config = dict(
    model='image VAE',
    dataset='capsule endoscopy frames (Kvasir-Capsule)',
    train_examples=42238,
    image_size=32,
    crop_scale_min=0.7,
    horizontal_flip=True,
    bottleneck='kl',
    downsampling_factor=8,
    encoder_arch='vit',
    encoder_norm='rmsnorm',
    encoder_norm_position='post',
    encoder_activation='swiglu',
    encoder_mlp_ratio=3,
    encoder_head_dim=32,
    encoder_fused_qkv=True,
    encoder_bias='none',
    encoder_qk_norm=False,
    encoder_parallel_block=False,
    encoder_inner_norm=False,
    encoder_drop_path=0.1,
    encoder_patch_size=[8, 8],
    encoder_conv_stem=False,
    encoder_layers=14,
    encoder_width=128,
    encoder_positions='learned',
    loss='l1',
    latent_channels=8,
    decoder_norm='batchnorm',
    decoder_activation='silu',
    decoder_widths=[32, 64, 96, 128],
    decoder_blocks_per_level=2,
    decoder_block='plain',
    decoder_attention=False,
    decoder_upsampling='pixel_shuffle',
    kl_weight=0.1,
    init='trunc_normal_002',
    residual_init='none',
    optimizer='normuon',
    muon_scale='original',
    learning_rate=0.014,
    momentum=0.9,
    nesterov=True,
    orthogonalizer='newton_schulz_5',
    adamw_lr_other_params=0.00099,
    max_grad_norm=1.0,
    max_steps=13300,
    batch_size=64,
    epochs=20.2,
    lr_schedule='linear',
    final_lr_fraction=0.1,
    warmup_steps=390,
    weight_decay=0.01,
    adamw_weight_decay_other_params=0,
)
Rows from block 5 of the encoder, named by matrix and row number. Rows with one number belong to one attention dimension. Each number is 500 + 50 x the weight over its row's rms, rounded and kept within 0 to 999. All counts start at 0. Numbers have three digits each. After the name is the row's rms in percent of the matrix's.
# v: attention query, key and value (stacked) (encoder.blocks.5.attn.qkv.weight, 384x128, the v third), inputs 0-127
# proj: attention output (encoder.blocks.5.attn.proj.weight, 128x128, transposed), outputs 0-127
v.61 081:588532535394499555529472468482395556601466494521525532520539470476536478481496495565536493490575537515518516485524510531521494423484487520475510602489494428528541519500593593558425559504538485407442521449522517600410486514484455509563509552564521523504614524562607414581525559551538508570495449471525485554471478503361419426480547456502494465501470411519451558496527554549455524583429
proj.61 078:446434450550511454451482547436564452431539424493514476494515495496496509477516494508484501570422490538547497452485547442453567502484573485511440488481475590517464436451427463456505491550426527594570540606503516353530560491533469463486507480474433466449489507426429517454423535503499505453548574495460445488484587521606502647474564543567514542479493569499550372539475430544511506465611
v.62 113:454522601478423421465491472479459386502536512596480499454457464573470506483532430598415475520493491491615577542607496481562431490495545521516483459542526533440453518545483494509518513431345588483517504472590451493517562580490607456501584528497406470557433587556464514474455547478540430535445599450493453482514496484512483519523510551503487457521547430477503547483522432574527524517464
proj.62 105:525493445504585572525518620553561574489503528518526472593584598399414484503427578414540544473520558540443500532448577551492556506535529497461513528500471454516498437467529519497550571600585377564481531492487540477535462449547530505460450477480572495423605433477541505464460429507455589445500452546446576544472504471526430523489487468517507479462479524512503487551499549355460459473478
v.63 073:578589376448516572554514501483485518441609474441646578672501492499434435510514385522498401557463475549522520503513512534487422487501449453511557548506509471434536497547460531525597503490477452486549512524586513451562578557457545485457482473444455467530517451543463458597553443479482541497476483476521543478459466528565528546453536575496551557495464504594492523532549485489558519461457
proj.63 069:437501580545469509524407479435494497594494504563385471433520455525525501498511556440519622490546506519450424525526509446509555479533469485498424476456582489497454508426556518486435431504509520562549576515443544458491500436628382488505580587543464516497528582444538534424500525564401501555532478547529419528561448503539452502536511431451477428555548393506533510563407505523464481534512
v.64 073:490552508566436542481472510457577593437501611481500518554492460494480423544430476525499549547496470567589388459468470503490509581611451449505616523531478516573511483447513589537511486562529459413460502568412481514495567519415409508508581463538450533514496439497455466472521463556369562475468576509549515512491534519435493499444571526456456472392557496501476445484467505480570547408496
proj.64 069:444446554452527565557552457515440439505510430480522527486509468528497554466560534395516444436474543468440556580571400494529448504461531567535448526503550468468537541567441492491501539463566561576497459402533591411539432507556522508470420578471564516492480571502571545520458558493575519511468397524485448408499519427545503477492405560500501433610445487416517527452499475456411423519497
v.65 075:562455485552486471537505505501477390446505472484509470558448559468577551509518544539534430469508458448502460429533497499396544420405508488545432440487483508452459515406460478536473544522483573507629535476510452588440551394462548529471504456435418464464509522496438434568476503462524510494477553506592497481495476567529638424455521547553487465587595518520580398532483542473583450546513
proj.65 073:490564533431511595429445483536492487558452593535487537429537491553499475502448561494451598518488420497460503541444607500602416524553486544529525508574522477504515530538545480513479486416509440523426580444536487480528450531575487505539544533559527494521589458501504528519451484491516447524528466427427507546515458400460394514470496430469514564439475557452463713485545497480461496421465
v.66 072:515583614560435591442514525415475557495511552516486449482459481530508434523460518506432552482527437559525498565540431495401547557616496467453462571488550476553500446501503578453585434501556562471447485476485523558483575484472516451555584435592507529508537403510470485406469471539352506506481559544482498471537498551478443518437532484531394529514543412470445516533492446461586493450518
proj.66 072:499520441488552546458544493553543449534542515515567493466506567484484536534514448545512454468442470485491532531501518494560466511451559570543612481443491402530538500560502576482499583531518462491511477475550552373570460519580429526445438510452575530431433525538450493553526484475558533517508453496475527521456471337510566545478404568607623450510401583523596430520478507465465450478453
v.67 095:425617591427522547499482585492625431468521495477459531437481528525414452471443566529539508538453492499485414561496385551552447460556503561414461517409559439565576539535466444449543444472509531516464520492571568498566513490478487593471578462565541518541448395536466454471425539460434487459423486523475434504492498460472465553498420492505557502512450517547557455466462485447543422494453
proj.67 089:488545438603514448538447532550406482419519496510540432582514478493480557508522538538519493505569499486538601476515494479352551605498499508494455448511468550426429475432508471473569574554556420472590483591510518564566521558541561474434497524444486539466498526441493539542581426524470632491518470585495574509577499502530475419541553597507445477489561411428499479503483516443489481511520
v.68 079:469467501510408505475430547546421590514467479566500454499478518457529500559455535482492489502497469610462521483633568400487531459453516376543499518553465574507467464457508461569473455535591459448484517521541516442396545517443531490518461464534515508465452594535614575409551419597524456502461497485554579554581562482545482551454495466551504561615543451549503472483508467540566524527470
proj.68 070:442491457505538516520620527464493509534486462420536558497519529477431546493507476527506489595526573424606498511435539484488515401475470564430523572490531435495572575539530531473455561442432506482556446562451338547477449506449550445475487599486545472566517472489467449573485554424509507447601459458402486526461588557450478466469478537443556423443461507503480451462441501552423438476495
v.69 089:470562505560567526482517572507603447518588546481432575429547520513557537522501637505470513479485499538577497486505491482497509484578543575461520453470497545501478503448480415539598434386542547614487509500397495463542419377470578572454511495444531501543577419432487520449502533570457530467476517514444503499467508538546464588395539440523540540540536525492512446447438430504464494566507
proj.69 084:460493501486476471519472475499452517522418502434558463564554512559445465519474398518481540542535444429442462565404432503567456579385510484508529504547511509520502605519474530503487513541538410462498452462662507534486554570502470378531453514511524571431467553494497449543516455498523500587489439522485453427553419418477600424583497570485493486504554442516548601521584537509508465486560
v.70 083:470505427461621550541542531503563506565528465436537577474597599520493491474538455494590484494444609519492473578394600547566486434443452554497554511380512422465468555474432472508525491505494526582500477515555551457618445522451519513455511526438561431440514540453556480536511443486502475451526389520422539489522439511499480545507535409493586469534487541556523447537449476540428500527512
proj.70 076:495496533537493403466390411454438426516491497473460472540526357467551496499459435537440528534572452517577499455518401457415507542488465494440439459595490582479426541439497478409471447545417514491569465551480549576410522485499557487517587511565412550578458506508473545489563481576417540562495558489520444496441509575403486485532537555488507543500546438542476469471521497549545527447493
v.71 069:530601488511433495611599549428545430431503588561512533549496438544426417418456532612592453548504435536564471542504459451433563525526471419422465490471454468505512483472512483533582502491585501501529534472471483494505552495460473480528579519496537470601565402578459466494486478539476553559464473550550494442382491549443488452471601506480441519499480524562505451506514453488589439523536
proj.71 056:381520531504520554413406390571499475563479435477559446498570568470524588580536509460435520484562571457422506514563507517593414472460513533536527534521551457442459474520460579532514538409512484518493532474524507425500508505435533559437495493584517536398499577504501539522523544479567443484566466506477529569568465393576517442448456574492582476552483476401536524478529576462524504456446
v.72 065:445472432435560538621539601507537411549421425501487526380506550421450539428494530516556518456434530504494476548477525505570483460444495427528485503489485511436487525458476433516502442508507469564576520523556493469577539581529460540554474486490538514401424553565574495479457422486454523565512412540506500563505536462471429561585503497581573430538417590522598412492486506550502514482517
proj.72 049:490501456506498460476473484423488595483604492527530442558526461501509520532549456544509414540549471479520534459602483516419554475525425560455561487576477494506441511530561457447531540524485486496523489652455562567489499404496550538464567582441478500580543506489434516525623521555502454459464642446522506510561495610520538560491513528395381530469528472461461557534554485569457463509485
v.73 088:533437456488552531456473539522466526551463384533573600441547550470527539516542499475492487440561577472456498413407604533565438455477481449593501454488507521401485493428461500505447445539532492546526467488472529446492414523431529527496442519439565565369500626472538537496549499562506499477506491501407536487482501512535476575460554429549541468506507513533567532506462420611377525512550
proj.73 088:516496466469460333544538404458493473547477521534403478483385456477505538472440420580521496532479463522506444517472463508517545511491467537419517570532481533577539543512595473487463509523491516463487517591481464565436525423574479575537478499561479427693479513478469476512557508447433468560504528416598416537489472525489525481542493476447498544481492482554416507512531546498624560512508
v.74 232:557417492434492426482494530452525452606577436434544497542550505464496496452493630562543444523525419446443484452530496491540486454519538543470580482378596509522529399550429480540553479519532432437456500516507493572461467411498537513454564500535554460541474440481525468463435540441546515543480626486517488496383457488488510540456514450507488408531505478568606521474418462505472443582542
proj.74 296:515647543581515476546500492506527485425442534526461504495427543530523533517485461475491504455517635496516499568473505554491530539476457491491412471554473436469450557504566558438432463442490440519535553507495527557504537522514486542470455529508520544481525555450534564509573525560375453521514355497496516509599461542535412433547454559510545566462596460431481499486550460484525675456443
v.75 107:413467487489561619537487576485547357557538453484525561466415457433518581513463572502511575481418492475568479537548464516501531470445511582483478443510421525516472545427482443492579469561507453652587504564546504479570551454444512561439504495517518479524483521509493456494522460595515555517438501511493514520541516482507461497533427561523596504560444563530613418536491502510589473465561
proj.75 076:591562493497512436508484467503496582516470557459511499404550498495434511574476451579411408577539440487444455461480484490432445521547469478460482555508512420443461437537547441508514534409515479385476497573490534599480433524537539446585588587465513515510397460461447531487482516412480429444518487543486512497436511466522594479466546528466452534522565426506459546418531493546413440592443
v.76 088:468577493511507515514485646500540460437482485604450504395480501461487519480511629552524539470488468591433564492532494464530529445522503477484423503533447552460483494503449404493518426518517471535570590423455484419505463425506533543410470495508565565524470480509533545384536539516523509479432496552528550524482503436488482592432545460615493553562536446465496424459492390476610449489463
proj.76 078:450494480531506499517517479570452591548480472402547489559509618520465512574481431528500432510582449394538481511520500541521454536468445509487583528494474508560537479512620528566516607491525533479496395537525427534544545525447543542520488443499543457455536477481466400657442407482436461491518539463435552508586479514479495428552458598394505493480434527518538559472500528449436463538533
v.77 097:493413567513612545427478513475484591425472337517495487475516512512497505498552482530472465556491448500434389418486516468548475470460500542561479450444468405553509483541514421477420420526447481491517504537507521380545448466498514550456483487503453551438446612487527490523559493519565447434428475489424541473522496495540477550495327510580578469451483486525515534552548541520482478571550
proj.77 095:579516427487461411524524465558532483487502618460455498514382465491514518476453528590536499418521534533561636515517512559421557450554456522479470558575529599470515575453540503486523569546543534506538447464463468622418530485497532510544527486514552456598558415477474537487475439432401522526482530499506504552478517551524528520530597445414484522567488515562430453419413478511545552469515
v.78 075:523457465475487543496519518509430586486452423459489524475437568505581452529552491513389472431498530544406545404515572480507565552484547454608417526563454512433468517458538542522418474610488490495505478474479451437501423509492470493428531498489504543461507536455574582416610484531634474531473476499453557424534538466565556480509474480555557457501516428508444564550559539520556575600507
proj.78 071:536445419565526387505542530426590488567555596538512536480505515422466502497477352514543525499464476452503501556493535456535478413552426484385576448526502466595566443549562460501525570452504536489485454476447470501425562471486498551580479512516537460557491531555470433514453509463381458490509545484519474514483491592455448547475509461467551498494442578617488455546407519557449471422482
v.79 086:538440560403538446528529512491581498452482413452494453522440550517544482509507531484455512560551440408442437578489462402535536490485547527536426508482465439474550519541481535487400530527431499495530413482521457576551465470560497476465550476487426490484532496443487476557501523436603434548480491464412466395548511502478474423544385531516595554485451477495497571598529580390528502616528
proj.79 074:472499439575519458460489505487466457505544664568558528505461442448496488470518466514506466454425513560510545464446524521434493476548477473456473462550546573472454456484534453447619484504512464501544580513444465517464507498479464548518558486473548517595508462563486581381499485456388510451405487515535543557471445575631488584522574458517457468524520507545529503493452512618486566352497
v.80 072:444529593434442570508461537512429540527485524633462497484518457470420436467470541529533455472507389513474344450506453447490484478566501456440452418518510483548520498530555464428545457514563543453530469493537490500547545529493505576616485441505483553475390589560515427531459491469451534498467518477503541561453492483450529499554360569550566564520485447464561479469525539466593444531455
proj.80 063:551540434510592409517484498481601467457470561405575438485476526548500567479481574529433503609440530519585585466498584517458539480495528578547495556477549582486445551480479518520539620503483388492488551506508506584561480481517483461427593511491569493552539440503449481476551585523559479449561552528475514460496607462583492579498647498474510451486473509508511467519495497486429439496486
v.81 082:574462525511426428431469475416499563483441476502590458582527511522455430457504505585593401575502431420481439460477463519464456456478508424574540448441497446584491463487423461512439461546539460374520529535502505486517582533490417499540480445481381489467443599484553480608506506445525530468569509390469554437471464536486494456474410526533497474529504465511504469528468571499493444494574
proj.81 086:484545544438587595550532490597477440524529531494442534462504489509537610484534536443444569427518549567502521484529519500522504396543522596480512548497544448406613492519483523423500501479463501640494558477486561523479426449560506546486514465544624510539569451490484510475473567462475493580441489518552468585486510464559450571557498448446451499524537580396489525447464400452525554494440
v.82 098:525472587550517565459454520452552458502412473503557421540413514442509473582426547541519409492503384492488382446515485507484537481494536493547509435547481539608540485439420521537454466562547503424553477497470450518481579498443489542529530458470447563460377552556533477502508472522434529449510487501490527556451443468435519503438514581584464493510568525502555403519437543483647438444490
proj.82 092:498498517417489569515502519562471544530561464499452569411532482583437599477556560512459598568512484507574566503521515561489423474509447593522470522434505476431603445541534536446524574486488468607485527521578531502580448495598539516456512522517532487527607430483487457548521551432572478497440495403530517519584584452598492521502445471447475517503469477436486537400542433498414476524527
v.83 124:527581485433479509540513430473541545444474492490508469645497597542504426469478520470556511501517491536417481548424475370500485564529450486577466552465530447399490565535429506433444500463443532441509467486513495463498417557513498487464545444494471479552597454434522535522542520406490460467478431561438501445540472512602521442569480435493517490532512484474472564536593535337524422545461
proj.83 113:502472485620541475468476642575496391493611539475473438460554448475466469505517517503444543530513511526570534517512560501445556491516543544444526372509474499562535449485538475503598436562538508543511468498521440536609535529407489546505524515563520520453477548545498456543398449541472553556545521532492448505485458502376467512470557508542454491461486458486503443491367539611549558409501