{"encoder_arch": "vit", "train_examples": 42238, "horizontal_flip": true, "encoder_activation": "swiglu", "encoder_bias": "none", "encoder_inner_norm": false, "encoder_layers": 14, "encoder_positions": "learned", "loss": "l1", "latent_channels": 8, "init": "trunc_normal_002", "momentum": 0.9, "nesterov": true, "lr_schedule": "linear"}
Rows from block 7 of the encoder, named by matrix and row number. Rows with one number belong to one attention dimension. Each number is 128 + 32 x the weight over the matrix's rms, rounded and kept within 0 to 255. All counts start at 0.
# v: attention query, key and value (stacked) (encoder.blocks.7.attn.qkv.weight, 384x128, the v third), inputs 0-127
# proj: attention output (encoder.blocks.7.attn.proj.weight, 128x128, transposed), outputs 0-127
v.79 [111  97 159 138  95 121 149  98 109 116 179 126 138 114  84 128 148 118  38 133 167  92 148 121 132  45 139 120 118 168 150 164 151 137 159 102 124 144  97  67 156 118  95 125 100 118 147 155 122 128 204  96 124 136 143 114 120 135 104 114 179 118  90 122 118 148 130 187 113 193 121 147 124 177  99 140 117 120 114 108 173 104  99 106 123 103 100 114 145  93 152 143  88 153  94 165  93 110 108 109  99 165 168 133  93 141 116 149 125 111 108 170 126  98 157  94 137 122 124 136  97 154  66 166 160 104 145  66]
proj.79 [148 151 120 123 153 147  94 138 175 149  98 159 122 125 164 138 119 133 210 143 137 115 118 133 156 181 117 157 149  85  96 128 140 144  70 158 144 129 139 155 117 149 136 125 144 128  82 123 109 145  55 184 129 139 111 101 144 104 174 161 105 170 162 110 147  75 128 113 137  76 131 134 130  85 159  98 153 143 114 154  80 139 129 129 137 124 147 158  98 145  64  97 133 108 128  92 177 133 141 119 174 135  94 150 133  88 121  59 153 159 150 101  99 180  79 161 127  93 154 108 129 109 166 116 126 135 127 196]
v.80 [140  54 119 134 110  99 142 134 124 124 115 142 134 138 189 145 125 141 148 124  84 140 141 164  96 126 146 154 120 144 134 126 118 176 127 148 141 134 158 105 112 136 128 138 131 114 114 110 137 126 152 128 138 108 101 101 126 126 161 150 157 132 116 152 119  98 114 153 125 147 181 101 100 113 126 160 114 168 149 131 122 125 131 145 161 103 130 142 142 147 113 122 135 146 111 113 102 116 151 146 152 103 100 160 151 146 150  91 116 161 117 149 150 134 110 176 132  98 115  84 127 173 136 162 142 119 124  99]
proj.80 [136 165 101 161 123 171 112 119 146 148 130 127 136 134  99 138 116 132 112 107 152  94 136 103 170 133 132 112 138 120 100 122 118  91 136 150 105 133  85 102 125 133 123 116 122  96 149 153  97 162 112 146 103 134 157 128 111 119 151 120 129 116 156 104 118 140 138  70 145 125  61 148 124 123  97 126 143 120  94 114 126 145 124  97  98 132 139 134  97 107 127  87 116 145 134 143 150 153  98  98 129 140 146 110 136  92 118 125 132  91 121 102  91 119 155  92 131 129 147 156 124  99 105  83 116 107 104 102]
v.81 [166  71 117 103 140 122 109 130 116 133 132 110 115  97 129 153 139 157 126 151 149 110 108 140 108 106 126 107 160 136 152 127 139 203  90 128 116 125 145 101 119 133 126 103 143 125 157 131 111 124 144 128 116 156 139 117 116 148 157 124 126 132 159 132 125 112 116 161 115 126 148 128 112 145 127 160  93 141 151 116 113 162 120 120 170 121 132 133 153 116 116 136 131 102 143 124 114 103 153 101 120 127  87 128 116  94 146 133 123 157 121 129 116 141 114 145 130  99 112 174 106 117 115 102 132  89 126 106]
proj.81 [104 156 115 130 102 145 171 120 136 128 122 139 159 148 145 101 102 117 100 110 110 137 118 146 141 146 131 151 115 122 117 155 115  72 155 146 147 113 106 141 155 138 134 144 125 129 112 102 106 133 116 131 118  91 110 126 124  94 115 179 137 150 125 139 139 139 161 116 113 124 128 111 143 114 128 139 149 123 132 157 134 110 111 127 133 101 131 147 105 114 127 128 139 117 103 127 145 141 112 146 100 151 141 145 101 165 101 137 137 115 131 105 124 112 148 117 127 136 119 104 134 128 119 134  80 123 115 151]
v.82 [101  78 132 108 178 139  96 101 132 134  86 122 125 161  95  81 173 137 144 154 142 147 102 126 121 161  85 125 154 133 130 112 171 115 114 179 144 158 134 153  86 141 128  77 111 177 145 129 121 106 118 141 133 140 153 169 127 174 134 122 113 141 128  77 125 161 126 144 134 126  86 121 139 154 133 136 136 102 133 103 146 116 120 126 118 149 138 166 129 128 118 122 159 104 106  86 130  91 112 120 106 122 148  91  95 103 130 141 150  80 110  89 124 148 161 124 139 130 168 120 162 103 136 159  85 126 118 133]
proj.82 [128 127 137 132  97 111 166 124 126  90 152 139 131 116 172 110  85 146 106  92  98 109 130 145 110 106 168 163 104 138 124 108  72 143 107  99 103  99 136 118 122 138 124 163 138  88  96 151 132 163 122 132 141  92  57  68 133 115  99 117 115 104 149 137 116 138 138 122 155 116 166 142 126 125 111 117 112 153 139 143 121 143 142 127 127 123 107  88  92 103 146 118 145 126 126 153 117 128 124 119 156 124 118 179 120 171 132 137 123 137 113 172 150 111 110  86 126 120  70 159 110 139 128  88 166 141 130 114]
v.83 [131 157 115 129  96  71  97 146 113 116  96 120 151 126 115 137 128 132 135 105  95 108  86 147 129 152  87 177 103 117 133 158 117 103 118 140 147 127  93 179 143 112 136 148 140 134 140 148 129 167  89  81 153 154 150 159 145 149 131 102 120 155 100  86 107 131 136 123 141 118 134 141 127 171 128  98 109 159 108 139 135 105 148 134  76 141 162 105 111 157  80 134 140 100 101 112 148 128 114 125 100 158 137 151 101  85 115 108 121  74 139 129 141 137 108 132 140 120 112 151  71 120 163  67 143 100 127 109]
proj.83 [138  98 157 120 154 170 169  81 142 157 171 151  92 124 138 115 151 115 101 155 139 142 151 126  97 117 130 112 142 148 114 134 144 129 134 121 123 131 148 103 115 175 167  97 110 129  98 107 170 113 174 198 123 122 119  99 140 127 134 136 102 105 139 148 117 141  92 129 122 162 158 151 152 111 137 149 144  85 157 128 100 106 113 114 147 147 109 132 144 101 168 133 137 117 134 152 131 125 170 176 119  87 137 130 139 140 120 147 130 163 133 127 134 135 149 113  77 146 153 116 139 138 108 205 108 158 121 173]
v.84 [141  76 138 151 165 139 130 151 135 108  99  99 206 170 116 107 141 118 149 163 175 131 126 139 106 130 119 171 116 150 163 134 151 138 105 148 108 115 135 112 122 135 119  82 207 168 101 146  79 131 137 152 132  83 131 137 121 101 112 144 146 159  90 115 124 143 131 196 107 157  95 190  64 137  87 143 125 108 166  47 121 138 117 120 136 113  57  93 163 153 116 118 157 128 150 123 112 143 129 125 105 114 110 110 109 133 127 177 162 114 137 181 168 130 141 141 108 118 171 123 114 144  96  73 112 104 162 101]
proj.84 [109 157 123 108 109 156 115 117 143  97 193 181  87  88 154 150 140 160 112 124  97 159 127 137 144 130 111 115 118 113  86 177 114 106 181 108 152 140 108 133 142 134 167 168  77 121 141 100 143 157 150 110 123 166 116  74 103 120 147 108  69  86 178 142 105 131 130  49 140 114 158 114 186 103 130 171 105 116 130 183 121 120 128  94 147  76 180 141  69  64 131 158 135 138  79 138 156 110 127 103 131 128 158 172 108  98 126  98 116 115 135  42  82 128 101 119 198 123  93 144  80 116 147 197 109 141  68 180]
v.85 [ 69  55 150 138 149 144 196 173 222 119 169 142 162  72  94 108 165 125 136 156  94 112 195  97 141 109 138  55 101 197 103 157 123 126 108  19  97 142 139 103 195 104  87 105 146  72 100 145  44 135 137 119 121 164 112 173 116 135 129 113 132 118 110 106 162  88  72  93 154 136 122 119 126 126 109 236 133 125  70 113 121 101 110  69 170 153 168 146  90 143  87  95 127 169  44 152 150 126 164  72 107 175 148 124  58  88 115 138 168  87 189 133 154 117 136 107 134 135 124 134  79 149 135 105 136  55 113 136]
proj.85 [198 200 106  91 158  92  55  61  41  90 124  88 117 148 128  96  76 113 154 123 135 134  48 183 131  98 126 207 117  36 136 133 167 136 114 211 131 145 105 174  96 157 125 156 110 181 149 136 154 143 100 159  96 109 139  82 161 134 147 153  62 108 143 128 122 169 188 162 175 141 173 157 146 116 166  40 122 117 171 128 139  80 158 188  89  81  66 139 141 108 146 145 132  91 139  74  52 157 132 208 180 131  80 145 158 180 175  95 140 160  49 104 107 185 168 104  89 132 134 104 178 149 126 205 122 134 163 161]
v.86 [135 109 174  95 167 160 110 115 130 142 114 144 109 139 113 144 149 123 151 119 136 141  83 113 167 157 124 123 142 123 101 136 167 141 112 133 119 105 118 144  79 143 164 121 142 147 137 137 155 125 117 128 100 155 133 119 170 102 113 120 100 133 159 126 148 145 143 160  95 105 130 142 137  69 106 124 118 140 166 130 174 127 144 166  80 136 133  68 175 121  94 123 156  69 170  99 163 101 141  95 143 123 144  98 108 127 137 150 161 132 145 127 141 103 116 121  94 119  92 121 152 132 102  90  93 142 163 106]
proj.86 [143 117 104 150  97 115 176 120 158 132 145 124 144 107 152 118 108 140 110  98  93  89 140 146 131  99 103 154 122 143 166 122  98 129 141 117 142 120 140 126 160 114  99 124 107  98 110 113 129 106 109 123 147 108 145 146  97 132 125 150 176 164 109 114 131 127 137 103 184 154  99 135 145 161 144 124 138 141  55 133  83 117 100 102 162 121 148 143  72 136 154 123 123 165 114 148  73 164 115 163  65 130 102 128 122 124  79 128  92 137 112 144 121 188 155 146 187 137 130 145 132 138 115 100 137 120  74 139]
v.87 [133 147 177 125 143 120 103 111  95 125 131 168 106 171 155 191 115 162 163 113 120 172 119 106 122 175 172 150 170  52 114 132 107 110 130 111 165 113 125 148  74 150 174 109 108  99 110 108 146 117  99 146 155 134 142 174 152  72 116 138 113 132 194 131 134 178 158  98 128  86  94 132 175 100 153 117 129 176 176 139 105 144 175 177  84 153 138 177 131 141 140 102 171  73 180 127 134 107 102 156 121 135  94  91 140 137 130 145 145 122 101 137  91 134 127 143 148 175 125 141 172  83 158 107  77 190 157 155]
proj.87 [128  89 127 132 138 112 155 105 147 165 144  70 100 111 120  84 139 105 127 113 108 112 136 156 157 115 100 129 103 136 152 115 136 134 109 117 102 108 172 110 177 126  78 138 145 151 152 159 163 108 121 104 144 101 138 115 132 184 123  98 144 142  80 134 136 118  99 155 117 130 169 134  85 149  81 121 127 123  41 144 151  87  76 139 162 152 138  66 145 141  81 153 100 186 114 145 134 164 169 146 131 104 138 151 115 181  97 150  96 158 159 139 149 129 135 107 133 109 121 134 148 194 136 123 158  99  98  92]
v.88 [154  81 156 167 115 130  98  89  58 112 117 148  89  64 108 147 135 152 131  93 119 132 136 126 137 139 163 114 136 149 112 112 129 167 113 159 141 180 117 103  69 153 146 122  87 144 165 112 159 140 152 176  94 108 127  86 112 110 124 113 153 101 158 138 122 165 169 128 102 145 154 102 144  99 112 121 150 123 134 141 142 118 140 170 128 131 140 144 183 106 132 124 145 134 135 146 107 118 135 153 126  93 150 121 133 133 113 157 122 137 133 164  90 148 202 138 109  73 109 115 170 130 136 118 157 166 153 118]
proj.88 [134 124 106 107 116 130 131 163 177 166 136 163 165 156 148 117 122 113 121 111 125  88 129 174 120 145  96 157 134 111 172  90 119 105 136 109 116  97 171 163 169 120  89 110 142  99 116 157  94 125  85  98 131 115 139 191 153  97 136 172 128 114 103 122 111 132 119  94 118 105  97 130  97 130 150 127 121 132  89 124 107 182  79  96 131 133 126 115  69 137  95 106  81 161 116 105 127 153 114 111 120 158 122 109 140 117 159 105 133 131  98 103 149 152  55  99 159 140 136 147 166 113 153 131  81 112 118 145]
v.89 [110 129 106 113 127 121  86  85 112 124 108 160 108 109  99 135 121 112 115 104 111 114 126 160 139 141 117 128 116 151 118 128 166 161 158 172 111 191 100 122 128 102 141 145 147 147 158 121 134 104 138 115 122 153 105 120 116 144 124 124 114 127  99 156 127 158 146 139 118 119 111 105 106  94 113 108 133  69 110 151 141 103 109 127 150 146 149 138 166 129 125 145 158 135 146  88 129 119 118 111 119 139 157 148  91 128 164 111  71  57 135 115 106 119 114 142 127 119 145  90 117 117 135 111 158 145 121 138]
proj.89 [133 135 109 134 122 109 138 155 134 132 143 114 149 112 139  81 148 125 132 130 170 108 113 100 131  92 116 142 127 168 148  96 112  99 106 112 116  77 130 176 122 130 145 114 129 126 115 125 127 186 115 130 128 116 159 146 171 122 127 122 156 132 175  82 130 123 127 109 130 111 150 125 144 136 149 135 119 150 162 100 117 153 150 132 123 132 109 114  74 134 136 124 123 141 136 169 123 149 113 120 142 114 123 119 164 107  99 173 177 163 109 158 150 169 119 113 120 150 118 174 153 153 128 169  97 128 129 121]
v.90 [ 74 162 101 133 174 139 134 153 138 123 149 143 134 135  97 148 104 103 150 148  79 119 136 160 148 176 132 158 139 139 143 132 163 142 117  98 119 170 149 133 126 175 114  84 184 163 108 126  77 135 125 129 128 135  99 149 133 148 123 124 119 160  81  91 143 133 114 139 111  81 119 116 103  50 148 129 156  76 128 156 135 149 130  91 115 160 121 166 113 137 151 160 152 149 115 122 136 137 158 108 132 140 109 120 118 153 163 133 101 131 168 151 144  92 141 132 151 150 143  93 178 161 129 143 123 150 135 155]
proj.90 [153  95 142 114  84 140 127 109  99 136 102 105 118 122 158  91 132 148 119 129 166 119 116 153 107  94 139 130 109 130 113 121 117  90 140 140 134  86 106 130 125  78 132 143  78 127 109 135 173 131 127 117 125 115 199 101 146 119 119 120 133 110 164 144 100 133 173 119  97 152 120 138 133 176 100 123 135 135  93 109 128 137 130 151 161 116 117  98 144 172 110  98 117  91 118 111  96 120  96 129 139 104 122 138 148 114 117 130 138 137 120 128 136 180 144 123  97 101 130 131 123 127 118 104 119 143 119 157]
v.91 [154  77 148 146 148 168 136 144 152 131  91 122 131  82 102 108 189 132 148 104 135 130 145 141 113 114 146 121 153 122 163  85 150 140 120 147 104 125 157 153  86 189 139  89 116 118 176 133  63 124  88 114 127 116 151 111 149  71 101 101 135 129 125 134 151 196 169 104 137 175  87  82 111 135 129 105 145 117 109 108 146 102 123  98 102 109 120 106 131 132 116  95 123 160 125 149 104 107 145 111 107  74 137 134  77  86  91 171 168  92 117 176 171 151 170 112 126  98 140 134 134 110 160  73 147 139 148 157]
proj.91 [104 125 105 115 141 124  85 146  94 122 172 172 147 147 127 100  38 176 113 118 103 126 116 123 128 159 107 150 100 133 101 139 138  92 127  81 142 172  98 153 138 122 125 145 136 141  93 106 172 117 154 159 138 122  54 133  99 138 143 158 112 101 115 137  89  88  99 164 118  98 155 171 170 114 123 162 116 132 164 137 102 136 113 146 158 169 135 113 108  84 142 140 155 127 106 114 162 121  54 125 102 167 110 120 120 155 164 109  72 176 115  82  70 104  81 146 148 145  90 180 103 135 106 176  73 111 115  94]